python train.py --dataset="short read English sentences (LibriTTS-R)" --targets=["voice"] --norm="groupnorm" --depths=[4, 8, 4] --init="torch_default" --residual_init="none" --learning_rate=0.0039 --beta1=0.85 --max_grad_norm=0.5 --lr_schedule="cosine" --final_lr_fraction=0
Rows from block 4, named by matrix and row number. Rows with one number belong to one channel. Each number is 50 + 10 x the weight over its row's rms, rounded and kept within 0 to 99. All counts start at 0.
# convs0: expand pointwise conv (model.blocks.4.convs.0.weight, 768x192x1, standardized in use), inputs 0-95
# convs1: depthwise width-3 conv, stride 2 (model.blocks.4.convs.1.weight, 768x1x3), a 3 kernel
# convs2: project pointwise conv (model.blocks.4.convs.2.weight, 240x768x1, standardized in use, transposed), outputs 0-79
convs0.683:53 60 42 49 52 58 45 43 42 46 37 49 45 51 46 46 47 43 38 61 54 63 49 61 53 53 54 49 43 48 49 54 49 43 47 63 59 33 33 53 52 38 64 81 45 42 71 62 46 49 66 25 35 38 28 62 54 50 47 56 58 52 55 48 43 56 60 45 46 42 45 54 43 61 78 62 57 62 40 41 50 37 49 48 41 63 51 58 40 55 47 51 53 58 47 46
convs0.684:53 66 46 50 43 51 43 38 35 43 36 51 47 65 50 50 35 46 41 64 64 64 43 54 53 42 59 46 41 51 40 49 49 50 45 66 58 28 33 60 54 34 59 77 39 41 65 64 46 42 61 24 29 43 29 65 65 46 50 60 53 51 49 48 43 51 72 50 47 46 44 54 37 47 57 59 55 62 42 39 49 42 44 44 44 64 55 54 44 50 53 58 48 62 45 38
convs0.685:55 61 45 51 55 49 48 39 41 45 33 53 45 61 45 48 53 47 40 56 49 61 49 59 53 44 59 48 43 45 46 53 50 42 44 66 59 28 34 52 57 32 65 72 35 43 62 64 46 51 73 28 32 39 25 70 62 51 50 67 55 50 51 46 39 55 60 49 46 40 45 50 52 52 53 54 48 58 37 35 51 47 40 45 34 59 54 53 41 47 46 56 48 61 46 42
convs0.686:47 58 47 43 50 46 45 43 35 46 39 53 33 57 44 44 27 47 39 60 57 52 36 62 60 55 63 51 50 48 38 53 50 43 44 63 50 43 45 57 53 38 57 74 50 50 52 64 49 37 67 32 32 34 33 54 51 47 52 66 60 49 44 45 39 45 74 43 47 41 47 55 37 55 52 65 69 76 43 41 42 26 46 47 28 70 57 60 52 49 37 62 56 60 47 49
convs0.687:50 69 39 51 50 46 48 42 45 47 39 47 44 54 41 46 35 47 30 58 58 70 43 61 57 47 58 54 46 48 42 55 47 44 50 61 60 35 22 53 54 37 57 84 38 37 70 69 51 37 68 29 38 41 27 55 54 44 60 62 54 43 60 46 46 47 53 44 44 39 46 52 49 48 56 52 52 62 44 36 49 49 54 39 49 58 56 57 53 55 52 60 48 58 52 43
convs0.688:49 56 43 47 56 50 48 41 43 49 40 54 47 56 46 48 43 50 39 55 59 62 45 61 55 48 62 51 38 46 49 50 46 42 49 67 59 26 38 56 56 32 64 78 42 43 62 63 52 51 64 30 31 33 26 61 58 53 50 68 54 49 50 48 39 55 59 50 49 43 39 53 53 53 55 56 59 52 40 35 45 41 45 41 43 54 51 57 42 55 47 52 49 62 45 41
convs0.689:48 51 38 55 53 51 46 47 37 48 32 49 47 52 39 52 45 46 39 54 51 67 41 64 58 46 61 51 40 49 37 59 52 43 46 65 60 28 34 58 47 34 62 83 36 39 62 63 45 43 73 24 35 37 26 62 54 44 49 62 55 50 50 45 39 55 59 54 50 46 47 52 43 50 60 59 62 57 50 37 48 47 51 40 33 69 55 64 47 47 52 52 50 60 47 44
convs0.690:57 55 35 51 59 51 44 46 43 47 33 50 44 60 44 47 46 41 29 60 57 62 44 61 53 55 61 48 41 43 46 51 52 45 54 68 64 36 41 57 49 38 61 81 31 36 59 61 50 33 68 30 31 30 29 58 58 34 55 66 53 47 47 46 37 52 53 48 48 44 49 58 53 42 56 52 61 63 50 42 47 42 40 36 35 57 53 64 51 54 51 56 45 63 42 47
convs0.691:50 47 44 37 62 46 45 56 41 46 38 48 41 31 35 35 15 40 37 61 60 61 54 55 63 57 51 56 51 48 49 62 61 62 45 56 50 51 45 65 52 53 62 84 52 54 51 73 38 23 50 41 43 41 36 43 46 35 49 58 55 41 58 46 49 50 64 51 48 42 52 45 61 48 48 63 51 63 46 41 51 55 58 30 48 73 63 66 55 67 53 48 59 58 43 46
convs0.692:47 56 40 56 47 53 36 39 38 44 37 50 49 58 44 44 43 51 40 59 59 57 48 58 57 51 61 51 38 43 40 55 49 47 44 63 58 22 39 55 51 36 57 70 41 44 65 60 48 41 70 25 31 32 28 66 55 50 49 66 58 48 52 44 40 55 63 47 47 45 40 55 50 51 59 69 68 64 40 37 49 48 51 44 41 70 53 61 45 46 50 68 52 61 42 44
convs0.693:49 56 43 52 52 48 40 33 40 47 31 57 43 60 45 40 42 51 31 57 58 61 46 58 58 43 51 50 41 51 48 48 51 46 48 66 60 32 36 46 57 36 65 80 40 43 61 63 43 43 71 30 30 35 27 61 58 52 49 69 51 47 47 45 39 54 55 49 49 42 44 53 57 48 59 65 58 59 38 39 41 45 44 38 40 67 54 63 41 49 52 55 48 68 43 45
convs0.694:64 53 52 50 55 48 66 59 55 61 61 52 71 46 53 51 61 50 57 40 54 49 66 49 27 45 30 46 41 46 47 35 44 54 47 42 52 61 62 53 48 57 49 46 59 55 43 59 79 55 53 69 63 58 64 49 53 48 54 58 52 58 51 53 57 45 45 49 45 71 55 66 56 45 43 38 43 47 55 57 53 63 52 40 52 33 48 47 49 38 46 30 23 44 59 45
convs0.695:57 63 41 47 54 48 43 40 34 43 39 54 40 59 49 43 46 48 38 53 58 62 50 50 58 47 58 51 43 51 46 52 53 43 48 69 51 22 38 54 60 35 65 78 44 48 60 50 44 52 72 19 31 38 28 62 53 47 48 58 57 48 44 51 40 58 56 46 47 49 45 50 50 54 54 77 64 59 38 38 42 44 48 43 38 74 54 54 40 50 45 50 49 63 49 45
convs0.696:52 60 40 54 50 49 49 45 36 45 36 49 40 55 47 44 38 51 40 56 62 72 39 55 52 52 58 51 45 49 46 51 51 46 46 70 55 24 42 58 54 31 68 79 44 41 59 52 48 43 61 27 31 36 29 74 54 45 45 57 58 48 42 49 38 50 59 54 47 48 51 54 50 47 54 65 59 62 39 41 50 47 50 42 36 71 52 57 45 43 51 54 51 66 39 44
convs0.697:41 46 50 42 37 51 42 44 43 25 47 56 41 46 60 57 36 28 51 70 53 56 45 45 70 50 45 50 52 50 53 68 54 56 51 40 46 55 36 54 67 61 60 68 59 61 57 56 28 37 54 48 58 42 50 45 55 48 61 54 47 47 45 56 52 46 51 49 55 46 55 29 52 51 58 57 79 67 53 53 43 39 51 41 48 57 57 48 56 50 41 63 79 43 39 49
convs0.698:41 44 44 40 36 49 44 41 39 23 48 52 41 49 61 55 35 27 44 69 52 57 36 48 61 51 49 52 51 46 53 67 56 56 49 45 45 55 37 52 66 58 60 72 58 62 57 58 30 35 55 46 54 40 44 44 50 46 58 53 46 47 44 50 49 44 52 46 52 48 47 44 53 55 62 60 81 67 52 48 47 41 54 41 51 59 57 52 55 46 40 63 76 47 48 51
convs0.699:51 55 43 47 56 58 48 37 37 47 35 49 44 56 45 50 45 46 33 72 52 63 46 58 54 46 61 53 45 52 44 50 52 43 42 62 59 30 37 57 53 35 63 81 43 44 60 60 47 41 68 26 31 36 31 67 64 45 47 60 56 50 54 44 41 50 57 51 47 38 47 52 41 45 61 55 56 56 43 38 50 40 47 43 39 69 53 58 44 50 51 58 53 61 48 44
convs0.700:57 58 45 57 55 53 42 44 35 48 37 50 47 58 46 44 39 48 39 64 59 76 44 54 51 46 64 52 43 48 44 49 53 41 45 65 49 21 40 56 52 33 61 75 42 44 66 54 48 53 71 26 30 38 29 72 61 49 54 58 58 48 53 51 38 55 56 48 46 43 43 49 38 53 64 61 56 56 40 38 46 42 51 45 35 70 51 54 39 51 46 54 54 61 45 46
convs0.701:51 64 43 46 47 49 42 44 37 42 43 54 36 63 47 46 43 46 44 66 61 57 50 53 53 53 63 50 42 48 47 52 50 48 46 66 50 37 31 57 56 35 64 71 44 48 67 55 48 51 74 26 33 38 35 65 57 52 49 55 57 47 54 50 43 58 55 47 44 43 47 51 47 51 72 74 58 65 40 38 41 41 51 44 44 74 53 50 43 47 46 68 54 60 49 42
convs0.702:55 45 41 46 35 46 47 47 48 25 46 41 27 47 60 50 48 47 47 68 47 58 29 56 60 55 46 60 59 60 62 58 49 59 55 54 51 44 41 36 62 47 62 56 50 51 63 43 32 54 39 46 50 56 48 46 44 41 48 41 51 55 46 51 38 46 49 46 47 36 45 40 37 40 71 48 69 51 55 52 45 22 52 65 56 55 56 37 55 47 55 56 58 58 54 55
convs0.703:55 63 45 45 52 49 52 43 39 40 44 50 49 55 51 44 33 51 40 76 59 62 51 52 60 51 54 51 45 50 46 52 48 48 45 64 53 32 26 55 60 38 61 77 45 50 55 53 45 41 66 25 33 39 34 57 50 48 51 55 53 49 49 53 43 51 67 47 46 44 45 47 48 52 77 77 71 69 39 37 38 45 48 41 39 66 55 46 46 51 53 61 49 60 50 44
convs0.704:48 52 43 47 49 49 45 40 37 41 37 51 45 66 44 46 27 50 38 54 60 68 44 60 58 43 54 49 41 41 43 51 51 45 46 64 58 36 42 51 57 35 61 83 42 41 60 60 46 31 67 17 28 32 28 61 57 45 48 63 57 43 47 46 45 50 54 43 48 47 37 53 49 56 59 67 68 58 40 40 45 46 49 39 43 70 54 59 51 57 49 52 55 60 45 45
convs0.705:54 61 45 61 53 53 38 49 38 48 41 51 45 59 51 45 39 48 50 55 63 66 44 54 54 48 66 54 44 53 44 53 52 51 51 65 50 29 35 47 59 31 66 73 42 42 63 49 44 36 63 23 34 36 35 66 51 46 44 60 52 45 52 54 48 53 65 49 49 40 55 50 50 45 57 77 59 66 40 40 44 42 47 43 33 75 54 58 45 50 53 56 49 64 48 44
convs0.706:52 52 40 47 45 52 40 40 35 43 41 52 44 66 45 44 48 51 44 66 56 63 43 57 62 53 64 48 38 48 39 56 45 51 51 61 52 42 48 52 65 38 66 79 51 44 57 60 43 43 65 20 29 34 32 69 60 49 54 54 61 55 44 50 44 49 76 53 49 44 48 46 34 54 60 62 56 60 43 42 46 48 48 50 29 61 53 52 50 46 38 61 55 60 48 45
convs0.707:50 66 42 52 47 49 44 42 37 49 36 52 45 57 47 47 45 50 41 54 65 76 44 63 54 41 53 52 41 49 43 59 50 48 42 66 55 23 37 49 57 36 58 82 35 37 57 66 48 47 70 22 28 38 26 64 57 51 47 63 58 47 50 45 40 49 58 51 48 46 40 54 47 52 58 64 59 56 43 34 46 41 44 44 46 62 56 53 41 54 48 54 49 60 45 48
convs0.708:58 60 58 42 47 49 51 50 59 40 47 48 50 35 42 43 35 51 43 78 56 65 28 38 66 56 46 49 47 61 38 61 44 55 35 60 50 35 33 54 54 37 70 76 37 34 61 54 50 50 54 45 43 57 48 50 54 42 64 55 56 40 68 59 50 47 67 45 45 37 46 47 30 32 51 45 51 59 31 38 39 48 57 62 56 45 67 33 51 58 59 70 48 64 52 47
convs0.709:55 46 47 44 38 54 56 32 51 32 55 49 28 61 68 52 55 42 47 69 45 62 39 54 53 44 51 41 48 47 61 50 34 46 50 34 46 54 34 44 59 61 53 59 56 67 53 43 38 45 67 50 64 45 46 77 54 53 46 54 50 57 47 54 49 48 54 47 47 55 50 53 42 56 64 53 71 56 55 55 31 33 37 56 42 51 42 39 45 33 45 59 65 37 44 52
convs0.710:56 51 44 44 40 48 53 37 51 50 37 51 41 60 56 43 33 52 50 65 54 57 48 56 63 44 51 43 38 50 49 55 39 49 38 63 54 38 46 56 53 39 63 80 44 46 51 58 44 39 68 28 41 40 39 70 54 49 53 59 54 52 60 55 45 52 53 49 64 46 50 54 30 55 54 57 60 69 43 46 47 39 51 53 36 60 54 54 52 47 51 54 52 58 47 54
convs0.711:49 61 41 56 48 52 47 45 38 45 42 49 44 64 46 44 37 51 43 57 60 75 43 55 58 49 58 47 44 48 40 51 49 44 45 65 51 29 35 55 53 32 62 76 44 47 62 61 45 47 67 17 29 42 28 62 59 47 55 65 55 44 53 47 40 52 56 45 45 39 45 52 45 56 57 65 61 61 40 36 49 42 41 45 33 73 55 53 41 53 49 56 51 63 43 46
convs0.712:47 46 46 41 27 51 45 32 45 29 43 54 27 60 67 66 41 39 51 73 45 54 34 55 60 53 61 47 53 50 63 60 48 55 57 48 54 51 41 36 59 57 46 63 56 63 48 50 34 38 64 35 53 37 43 47 58 46 52 52 46 56 42 45 41 41 45 43 45 50 44 38 46 58 57 58 82 57 59 54 49 35 46 58 51 58 51 52 59 41 50 67 82 46 47 58
convs0.713:46 49 56 45 45 62 44 45 47 31 55 62 29 56 60 57 42 35 47 69 47 63 37 57 61 43 45 43 53 39 43 60 50 51 45 28 47 57 40 52 65 68 50 64 58 59 62 60 39 43 59 51 60 47 43 57 52 57 53 58 60 55 47 54 53 54 65 58 61 45 57 45 46 59 62 57 65 62 52 49 39 33 41 44 30 56 47 46 50 46 36 57 69 41 30 44
convs0.714:55 61 49 53 52 55 45 42 34 43 39 59 41 54 47 44 32 51 42 62 60 68 47 54 55 50 64 54 45 53 43 48 48 52 50 64 51 32 30 55 50 34 65 76 48 44 68 56 44 38 59 22 31 38 33 62 59 44 49 66 57 46 54 47 44 54 58 53 47 43 43 50 39 50 58 66 59 63 35 34 42 41 49 46 44 66 54 51 38 54 45 59 49 62 43 41
convs0.715:35 39 46 67 57 50 35 60 35 45 30 52 44 54 38 67 47 43 54 50 49 50 52 70 63 49 62 48 52 42 38 66 68 52 51 46 54 45 55 54 48 52 44 60 48 43 57 64 41 34 52 48 48 34 38 49 47 49 48 52 46 43 36 38 53 70 50 65 58 37 51 49 60 62 60 61 58 70 67 53 55 49 45 23 36 64 42 72 54 61 40 52 63 49 34 39
convs0.716:48 53 45 50 45 52 41 39 34 45 37 52 45 60 46 48 45 49 38 53 61 71 44 58 55 42 57 49 41 47 42 55 53 45 44 66 54 27 31 60 52 37 63 79 40 41 60 57 42 43 75 19 31 42 28 67 50 46 48 59 55 48 48 48 40 55 59 47 48 43 47 52 44 59 61 77 56 60 42 36 49 40 45 44 31 66 50 58 43 53 45 58 51 61 42 43
convs0.717:51 65 42 56 48 57 44 47 42 49 40 55 41 63 57 46 39 48 45 59 55 54 46 53 59 47 59 47 42 52 45 52 47 49 45 65 50 36 30 58 57 34 65 78 39 38 65 62 48 52 66 26 33 40 40 68 57 49 53 65 56 48 61 56 42 48 72 48 48 42 49 51 39 49 59 57 61 58 36 36 46 45 43 49 37 56 54 50 40 53 45 57 52 58 44 43
convs0.718:53 67 45 59 55 50 45 41 44 44 33 53 42 59 47 45 51 51 47 57 62 75 45 53 55 52 61 52 41 50 43 55 50 47 45 65 56 23 27 63 60 30 65 77 33 43 66 51 42 44 65 33 30 43 29 62 62 51 48 59 55 45 51 52 44 54 60 46 48 40 43 53 35 49 56 53 54 54 42 40 48 38 41 47 39 61 50 51 42 56 53 51 50 63 43 43
convs0.719:50 63 52 52 62 51 40 33 33 50 46 57 50 67 48 40 43 42 37 49 63 65 54 58 55 42 51 45 39 44 40 51 48 39 43 54 53 32 50 44 66 41 69 68 43 49 58 53 51 33 76 36 38 35 35 65 59 53 62 67 47 46 42 56 44 53 61 55 50 43 41 51 39 65 60 40 59 59 40 41 42 54 38 36 36 49 42 43 41 48 37 59 52 58 44 40
convs1.683:58 61 61
convs1.684:51 67 48
convs1.685:52 60 64
convs1.686:55 65 43
convs1.687:58 43 64
convs1.688:55 63 60
convs1.689:66 53 56
convs1.690:59 40 61
convs1.691:34 55 54
convs1.692:56 65 44
convs1.693:52 56 66
convs1.694:63 53 61
convs1.695:50 67 50
convs1.696:48 67 50
convs1.697:49 36 40
convs1.698:58 41 38
convs1.699:58 59 63
convs1.700:52 66 44
convs1.701:52 67 47
convs1.702:56 36 58
convs1.703:50 67 50
convs1.704:63 61 51
convs1.705:47 67 49
convs1.706:53 66 43
convs1.707:60 64 48
convs1.708:51 35 59
convs1.709:46 42 65
convs1.710:52 65 42
convs1.711:52 66 45
convs1.712:50 64 39
convs1.713:56 60 63
convs1.714:51 67 48
convs1.715:41 61 41
convs1.716:54 66 45
convs1.717:49 67 46
convs1.718:46 67 49
convs1.719:47 66 45
convs2.683:62 47 41 33 40 44 49 60 57 57 53 51 51 51 43 59 65 41 63 67 46 40 42 71 41 60 64 78 36 60 34 43 32 51 50 56 34 38 39 40 67 57 50 38 46 46 34 69 49 46 60 45 54 51 60 25 41 54 48 60 68 43 59 55 59 51 56 56 50 49 52 69 60 51 63 62 49 55 30 43
convs2.684:52 51 72 36 40 50 49 30 58 39 42 51 50 49 55 39 28 37 36 43 54 37 41 65 29 52 62 72 63 62 34 55 40 48 48 59 68 64 51 49 42 36 51 39 49 64 62 32 49 45 65 47 64 51 36 28 44 52 51 50 50 61 52 58 63 51 49 53 50 55 37 47 38 52 58 59 49 55 38 44
convs2.685:50 53 27 41 49 47 49 35 39 67 44 51 50 50 60 50 43 34 50 56 50 35 51 65 28 61 71 47 46 66 35 48 44 49 50 54 45 53 58 32 29 31 51 63 57 70 50 44 49 46 40 49 37 51 63 81 47 47 45 47 55 54 54 33 51 51 58 75 50 48 68 68 59 46 66 39 49 43 67 45
convs2.686:34 53 35 62 56 51 48 47 57 50 44 53 53 52 48 44 53 25 61 54 44 24 57 54 48 43 76 56 59 74 78 48 42 48 47 51 67 51 69 55 72 66 53 59 45 47 44 56 47 46 33 55 36 52 50 54 47 52 58 37 41 45 49 40 44 52 47 36 48 37 25 29 53 29 23 49 48 62 61 52
convs2.687:36 56 43 43 37 49 50 48 45 45 35 50 48 50 58 60 49 41 34 58 34 41 45 35 57 68 58 44 34 60 34 66 50 53 52 52 36 55 46 36 32 44 51 66 73 48 58 37 49 37 51 47 37 50 63 67 62 44 41 34 43 44 43 27 34 50 26 52 50 52 39 41 43 36 56 48 50 60 53 54
convs2.688:29 50 27 69 35 48 49 49 38 55 41 51 47 48 46 59 51 32 38 54 59 32 61 53 57 59 72 48 36 68 44 43 41 50 50 52 25 44 59 37 45 48 50 58 55 75 79 63 48 46 50 48 58 50 61 59 47 45 45 49 54 49 49 46 45 51 50 77 49 51 54 60 48 51 51 47 49 26 42 39
convs2.689:58 48 57 59 64 59 49 30 46 58 37 51 48 50 59 37 27 39 30 43 40 40 53 59 25 44 64 57 45 60 32 50 38 51 50 61 71 48 54 59 66 66 50 34 47 54 39 35 49 58 47 58 62 50 49 66 64 53 47 59 73 49 65 46 54 51 53 62 50 49 31 40 49 44 51 69 49 55 47 57
convs2.690:44 47 72 42 67 51 50 33 49 55 47 50 49 52 50 36 46 36 16 64 45 37 53 39 44 63 65 44 24 65 53 47 48 51 52 52 69 49 51 31 46 51 50 47 69 39 74 48 49 47 55 59 47 50 78 45 56 50 64 51 50 59 33 54 30 50 59 47 50 62 16 52 43 53 27 54 50 51 39 52
convs2.691:56 59 50 49 68 49 57 44 36 45 54 42 40 59 47 48 49 54 56 60 58 50 57 42 56 56 44 31 62 51 52 28 51 68 70 61 46 29 53 64 26 43 35 29 54 49 59 49 57 55 53 45 46 41 59 46 52 41 56 53 45 31 41 46 49 41 48 52 57 51 33 37 51 59 39 57 60 67 52 57
convs2.692:58 42 68 60 63 58 49 37 52 70 47 51 50 49 45 42 54 39 31 42 46 38 46 51 45 55 62 73 27 61 43 53 64 49 49 56 43 59 44 50 41 56 51 59 32 46 69 42 48 49 69 64 55 50 44 40 77 47 39 53 71 53 55 51 48 51 53 58 49 38 40 46 51 55 54 69 49 32 58 56
convs2.693:53 42 60 44 50 61 49 28 50 36 59 50 50 50 41 45 23 36 48 49 68 36 50 58 58 37 68 70 62 63 41 34 68 48 48 67 66 41 51 63 67 53 51 31 42 29 34 29 49 43 64 43 63 51 40 41 68 52 45 56 72 50 53 69 50 51 61 40 50 44 29 28 58 46 34 70 49 52 29 59
convs2.694:57 50 56 45 56 47 32 44 54 37 49 67 67 33 48 50 38 69 39 50 40 69 51 44 52 45 31 36 42 30 63 50 53 35 34 56 63 60 56 54 67 61 67 44 57 53 51 54 33 48 48 50 69 69 51 45 64 68 52 48 47 50 54 49 46 66 42 36 33 43 40 37 46 44 47 51 34 53 39 47
convs2.695:53 60 47 49 73 32 49 38 68 50 56 51 50 49 57 41 33 37 67 61 39 38 77 41 60 41 58 32 63 62 74 32 48 47 47 56 55 45 54 69 72 45 52 36 60 53 55 53 49 36 43 45 45 51 51 54 54 50 48 51 71 52 62 52 42 51 57 31 49 47 51 45 37 61 51 69 48 65 34 48
convs2.696:41 57 47 56 48 38 49 41 47 55 62 51 50 48 48 59 31 37 63 55 35 37 54 35 69 39 59 61 65 63 61 44 55 48 47 59 39 36 42 67 63 46 52 48 49 45 43 65 48 41 60 60 59 51 32 61 53 50 40 62 39 53 54 66 64 51 67 60 49 57 48 47 51 59 40 58 49 63 44 44
convs2.697:53 54 65 26 49 53 47 34 60 36 52 54 54 46 42 43 44 42 63 64 51 42 58 44 68 30 55 48 57 59 46 29 50 45 45 49 60 41 45 44 56 62 53 39 44 50 41 55 48 54 61 51 59 53 30 39 45 54 50 59 72 63 68 73 67 53 55 46 47 66 37 47 55 69 58 68 46 59 35 65
convs2.698:61 47 58 28 38 54 48 34 58 33 54 51 52 48 39 39 43 35 63 67 51 37 57 33 70 29 59 49 58 64 57 36 39 47 45 39 54 37 43 45 51 54 51 39 41 42 47 52 49 46 54 59 61 52 28 31 41 56 44 56 69 50 68 59 71 51 68 42 49 68 50 48 40 56 56 70 48 68 38 61
convs2.699:74 47 66 37 48 39 49 58 38 53 45 51 50 49 59 40 73 40 45 46 68 40 59 46 55 38 62 63 62 60 61 63 79 50 50 38 50 56 42 46 39 28 50 50 40 47 41 57 49 64 57 49 60 51 32 72 45 48 50 47 37 43 69 41 58 51 59 35 50 52 59 37 59 66 57 68 49 42 27 54
convs2.700:73 57 75 47 51 54 49 62 54 37 57 51 50 48 53 57 40 37 39 61 49 36 50 33 68 67 66 35 49 63 42 49 45 48 48 56 58 43 36 38 49 74 51 44 46 57 50 51 48 47 56 57 57 51 41 60 73 54 46 49 78 48 39 65 59 51 50 69 49 48 61 40 35 61 54 71 48 61 32 52
convs2.701:66 58 45 36 44 35 49 60 52 68 55 51 52 49 43 56 40 36 54 67 85 36 60 44 64 54 64 72 43 63 35 33 48 46 46 39 52 36 46 60 52 79 52 48 52 50 42 56 49 47 48 42 63 51 53 32 57 54 61 52 56 59 67 61 38 51 64 52 49 59 32 35 62 60 58 42 48 63 42 46
convs2.702:39 45 46 59 46 52 66 64 41 53 51 35 33 67 53 55 47 42 47 47 43 41 40 49 44 45 62 63 48 60 36 45 53 66 66 50 35 53 61 50 34 37 36 56 51 53 62 62 65 49 50 49 32 35 54 67 41 33 44 46 38 48 38 38 49 34 40 65 65 46 60 49 47 41 51 36 65 43 65 37
convs2.703:63 61 67 37 43 46 49 46 47 37 58 51 51 49 43 54 47 37 53 55 47 37 50 35 65 56 61 50 61 61 47 69 56 46 46 46 68 63 58 59 49 59 52 40 46 31 32 42 49 56 56 55 59 51 31 32 63 54 48 55 70 64 77 66 65 51 53 47 50 51 28 40 47 53 38 55 48 36 35 66
convs2.704:43 46 53 43 60 62 48 66 43 36 41 51 45 49 52 52 61 31 55 39 48 33 52 43 59 55 75 68 48 67 54 50 60 47 47 65 49 45 46 49 71 72 52 58 53 62 41 40 48 56 58 61 72 51 36 64 74 53 49 54 50 55 42 69 58 52 38 49 50 66 53 47 52 57 57 51 48 54 47 34
convs2.705:42 54 45 48 58 48 49 39 66 37 60 51 52 48 40 54 45 33 46 71 74 33 47 58 39 57 64 45 53 65 69 61 39 43 42 39 53 48 68 73 76 56 53 36 44 59 53 63 49 37 61 42 57 51 31 64 36 48 57 50 34 36 40 48 56 52 45 38 49 49 34 53 45 42 52 40 47 46 29 50
convs2.706:63 60 41 46 39 39 49 46 45 58 55 52 52 52 61 41 67 31 46 39 45 30 46 57 59 48 75 81 67 68 59 33 56 46 46 39 50 45 48 69 71 51 52 40 48 53 44 43 47 44 36 39 49 51 47 51 41 49 65 39 33 44 52 53 37 52 48 36 49 61 38 62 43 33 39 60 48 65 55 54
convs2.707:32 46 32 43 54 54 49 56 42 63 54 51 50 49 42 65 46 36 40 63 67 35 41 45 20 73 68 70 41 65 65 55 71 50 50 45 39 56 43 71 73 42 50 57 55 50 37 28 48 53 36 60 46 50 58 66 60 48 68 61 42 47 40 64 51 51 67 56 50 56 61 52 48 48 41 37 49 52 67 65
convs2.708:50 42 51 57 43 58 53 60 38 50 46 47 46 52 50 31 63 49 57 60 37 51 61 41 60 31 45 33 44 53 62 35 54 55 55 70 36 52 37 42 51 57 48 60 53 39 42 65 53 53 62 42 55 48 46 61 59 47 38 62 46 47 49 29 64 47 56 52 52 29 54 41 52 39 44 47 53 37 47 30
convs2.709:48 53 51 64 58 54 67 55 45 63 52 31 34 66 59 56 65 42 55 35 62 42 46 72 29 57 56 66 45 60 41 46 49 64 64 41 51 41 51 40 44 47 34 43 52 50 46 48 68 49 39 50 35 32 53 56 45 36 53 53 48 47 50 50 45 33 54 58 66 59 57 63 62 58 55 45 67 46 56 55
convs2.710:48 47 38 50 47 56 48 47 56 49 52 52 55 51 63 47 59 29 47 33 50 28 55 58 33 50 74 81 56 68 55 44 29 43 43 37 60 52 63 51 67 34 53 41 57 52 31 62 48 45 45 43 54 51 48 51 29 50 48 40 21 43 47 47 41 52 46 45 48 55 35 58 64 58 36 42 47 57 52 48
convs2.711:33 54 68 50 64 59 48 53 65 39 58 51 51 48 60 42 64 34 43 57 60 33 42 39 54 54 71 75 59 65 65 49 68 47 46 42 67 41 35 58 56 33 52 36 59 49 63 51 48 61 45 42 45 51 39 51 39 53 65 46 74 55 46 51 50 52 51 53 49 45 54 66 42 42 46 45 48 63 51 65
convs2.712:59 50 54 37 45 54 45 44 67 35 53 55 55 43 49 46 58 37 67 61 41 36 51 36 75 26 61 45 71 64 69 42 42 40 38 44 63 34 44 53 64 58 57 44 44 45 43 58 47 55 54 57 67 55 31 34 36 62 54 66 64 61 70 70 65 54 56 42 45 70 47 47 49 66 53 62 43 62 39 50
convs2.713:42 49 46 63 48 51 69 68 43 69 49 30 32 67 51 52 54 48 50 44 54 48 46 53 46 52 54 63 50 54 43 58 42 68 68 46 38 57 52 51 34 41 30 59 52 55 51 54 69 48 54 50 32 30 55 57 47 33 49 54 46 49 44 45 49 30 47 62 69 47 62 61 52 50 53 38 69 41 64 43
convs2.714:40 44 45 35 34 46 49 28 57 36 40 51 50 48 40 55 59 39 53 38 61 38 43 71 65 34 65 64 65 61 42 64 64 48 47 72 37 45 49 38 45 46 51 47 44 48 42 45 49 59 44 62 77 51 30 52 50 52 58 46 44 63 44 67 56 51 44 40 49 54 56 43 42 59 43 70 49 34 39 43
convs2.715:29 55 44 68 34 57 58 68 45 64 61 42 40 61 59 53 75 47 51 48 39 46 37 49 35 46 60 58 60 56 40 59 38 58 59 44 45 47 38 48 44 42 43 50 41 53 54 62 57 47 58 49 35 40 50 63 47 37 45 53 47 48 45 43 59 43 46 68 57 45 65 59 57 55 60 39 58 44 61 35
convs2.716:60 47 44 61 61 50 48 30 37 35 50 52 52 47 58 32 55 33 46 39 56 32 65 62 41 54 70 72 22 67 40 34 37 48 48 52 47 61 38 32 56 71 51 44 58 33 59 45 48 66 73 55 45 52 42 60 73 59 42 43 50 43 43 70 69 52 55 62 50 46 56 57 61 70 49 41 49 62 38 57
convs2.717:38 49 62 36 54 44 49 42 70 34 44 51 53 50 59 59 53 34 44 41 59 33 43 73 39 34 66 53 62 65 44 38 67 45 44 41 67 50 41 46 71 55 53 43 42 40 33 56 49 64 48 58 52 51 44 36 48 56 69 63 61 63 47 60 60 51 63 57 49 40 55 37 71 48 55 52 47 62 36 45
convs2.718:43 49 38 57 31 56 49 50 39 48 58 51 51 48 62 55 59 33 71 48 23 33 40 46 36 58 69 63 65 66 40 48 37 45 46 53 39 54 51 62 46 72 52 70 45 54 69 74 48 56 56 42 69 51 62 43 45 56 42 43 35 40 36 38 60 52 36 39 49 48 52 60 40 54 61 34 48 50 56 36
convs2.719:60 44 61 36 75 46 49 30 56 43 57 50 50 50 38 39 27 30 54 56 48 32 68 44 52 63 71 51 29 70 59 37 42 48 47 55 69 45 56 60 51 62 50 37 48 36 33 30 49 50 36 48 50 51 40 42 43 54 48 40 51 54 57 64 45 51 39 37 51 39 21 30 44 41 38 77 49 65 43 78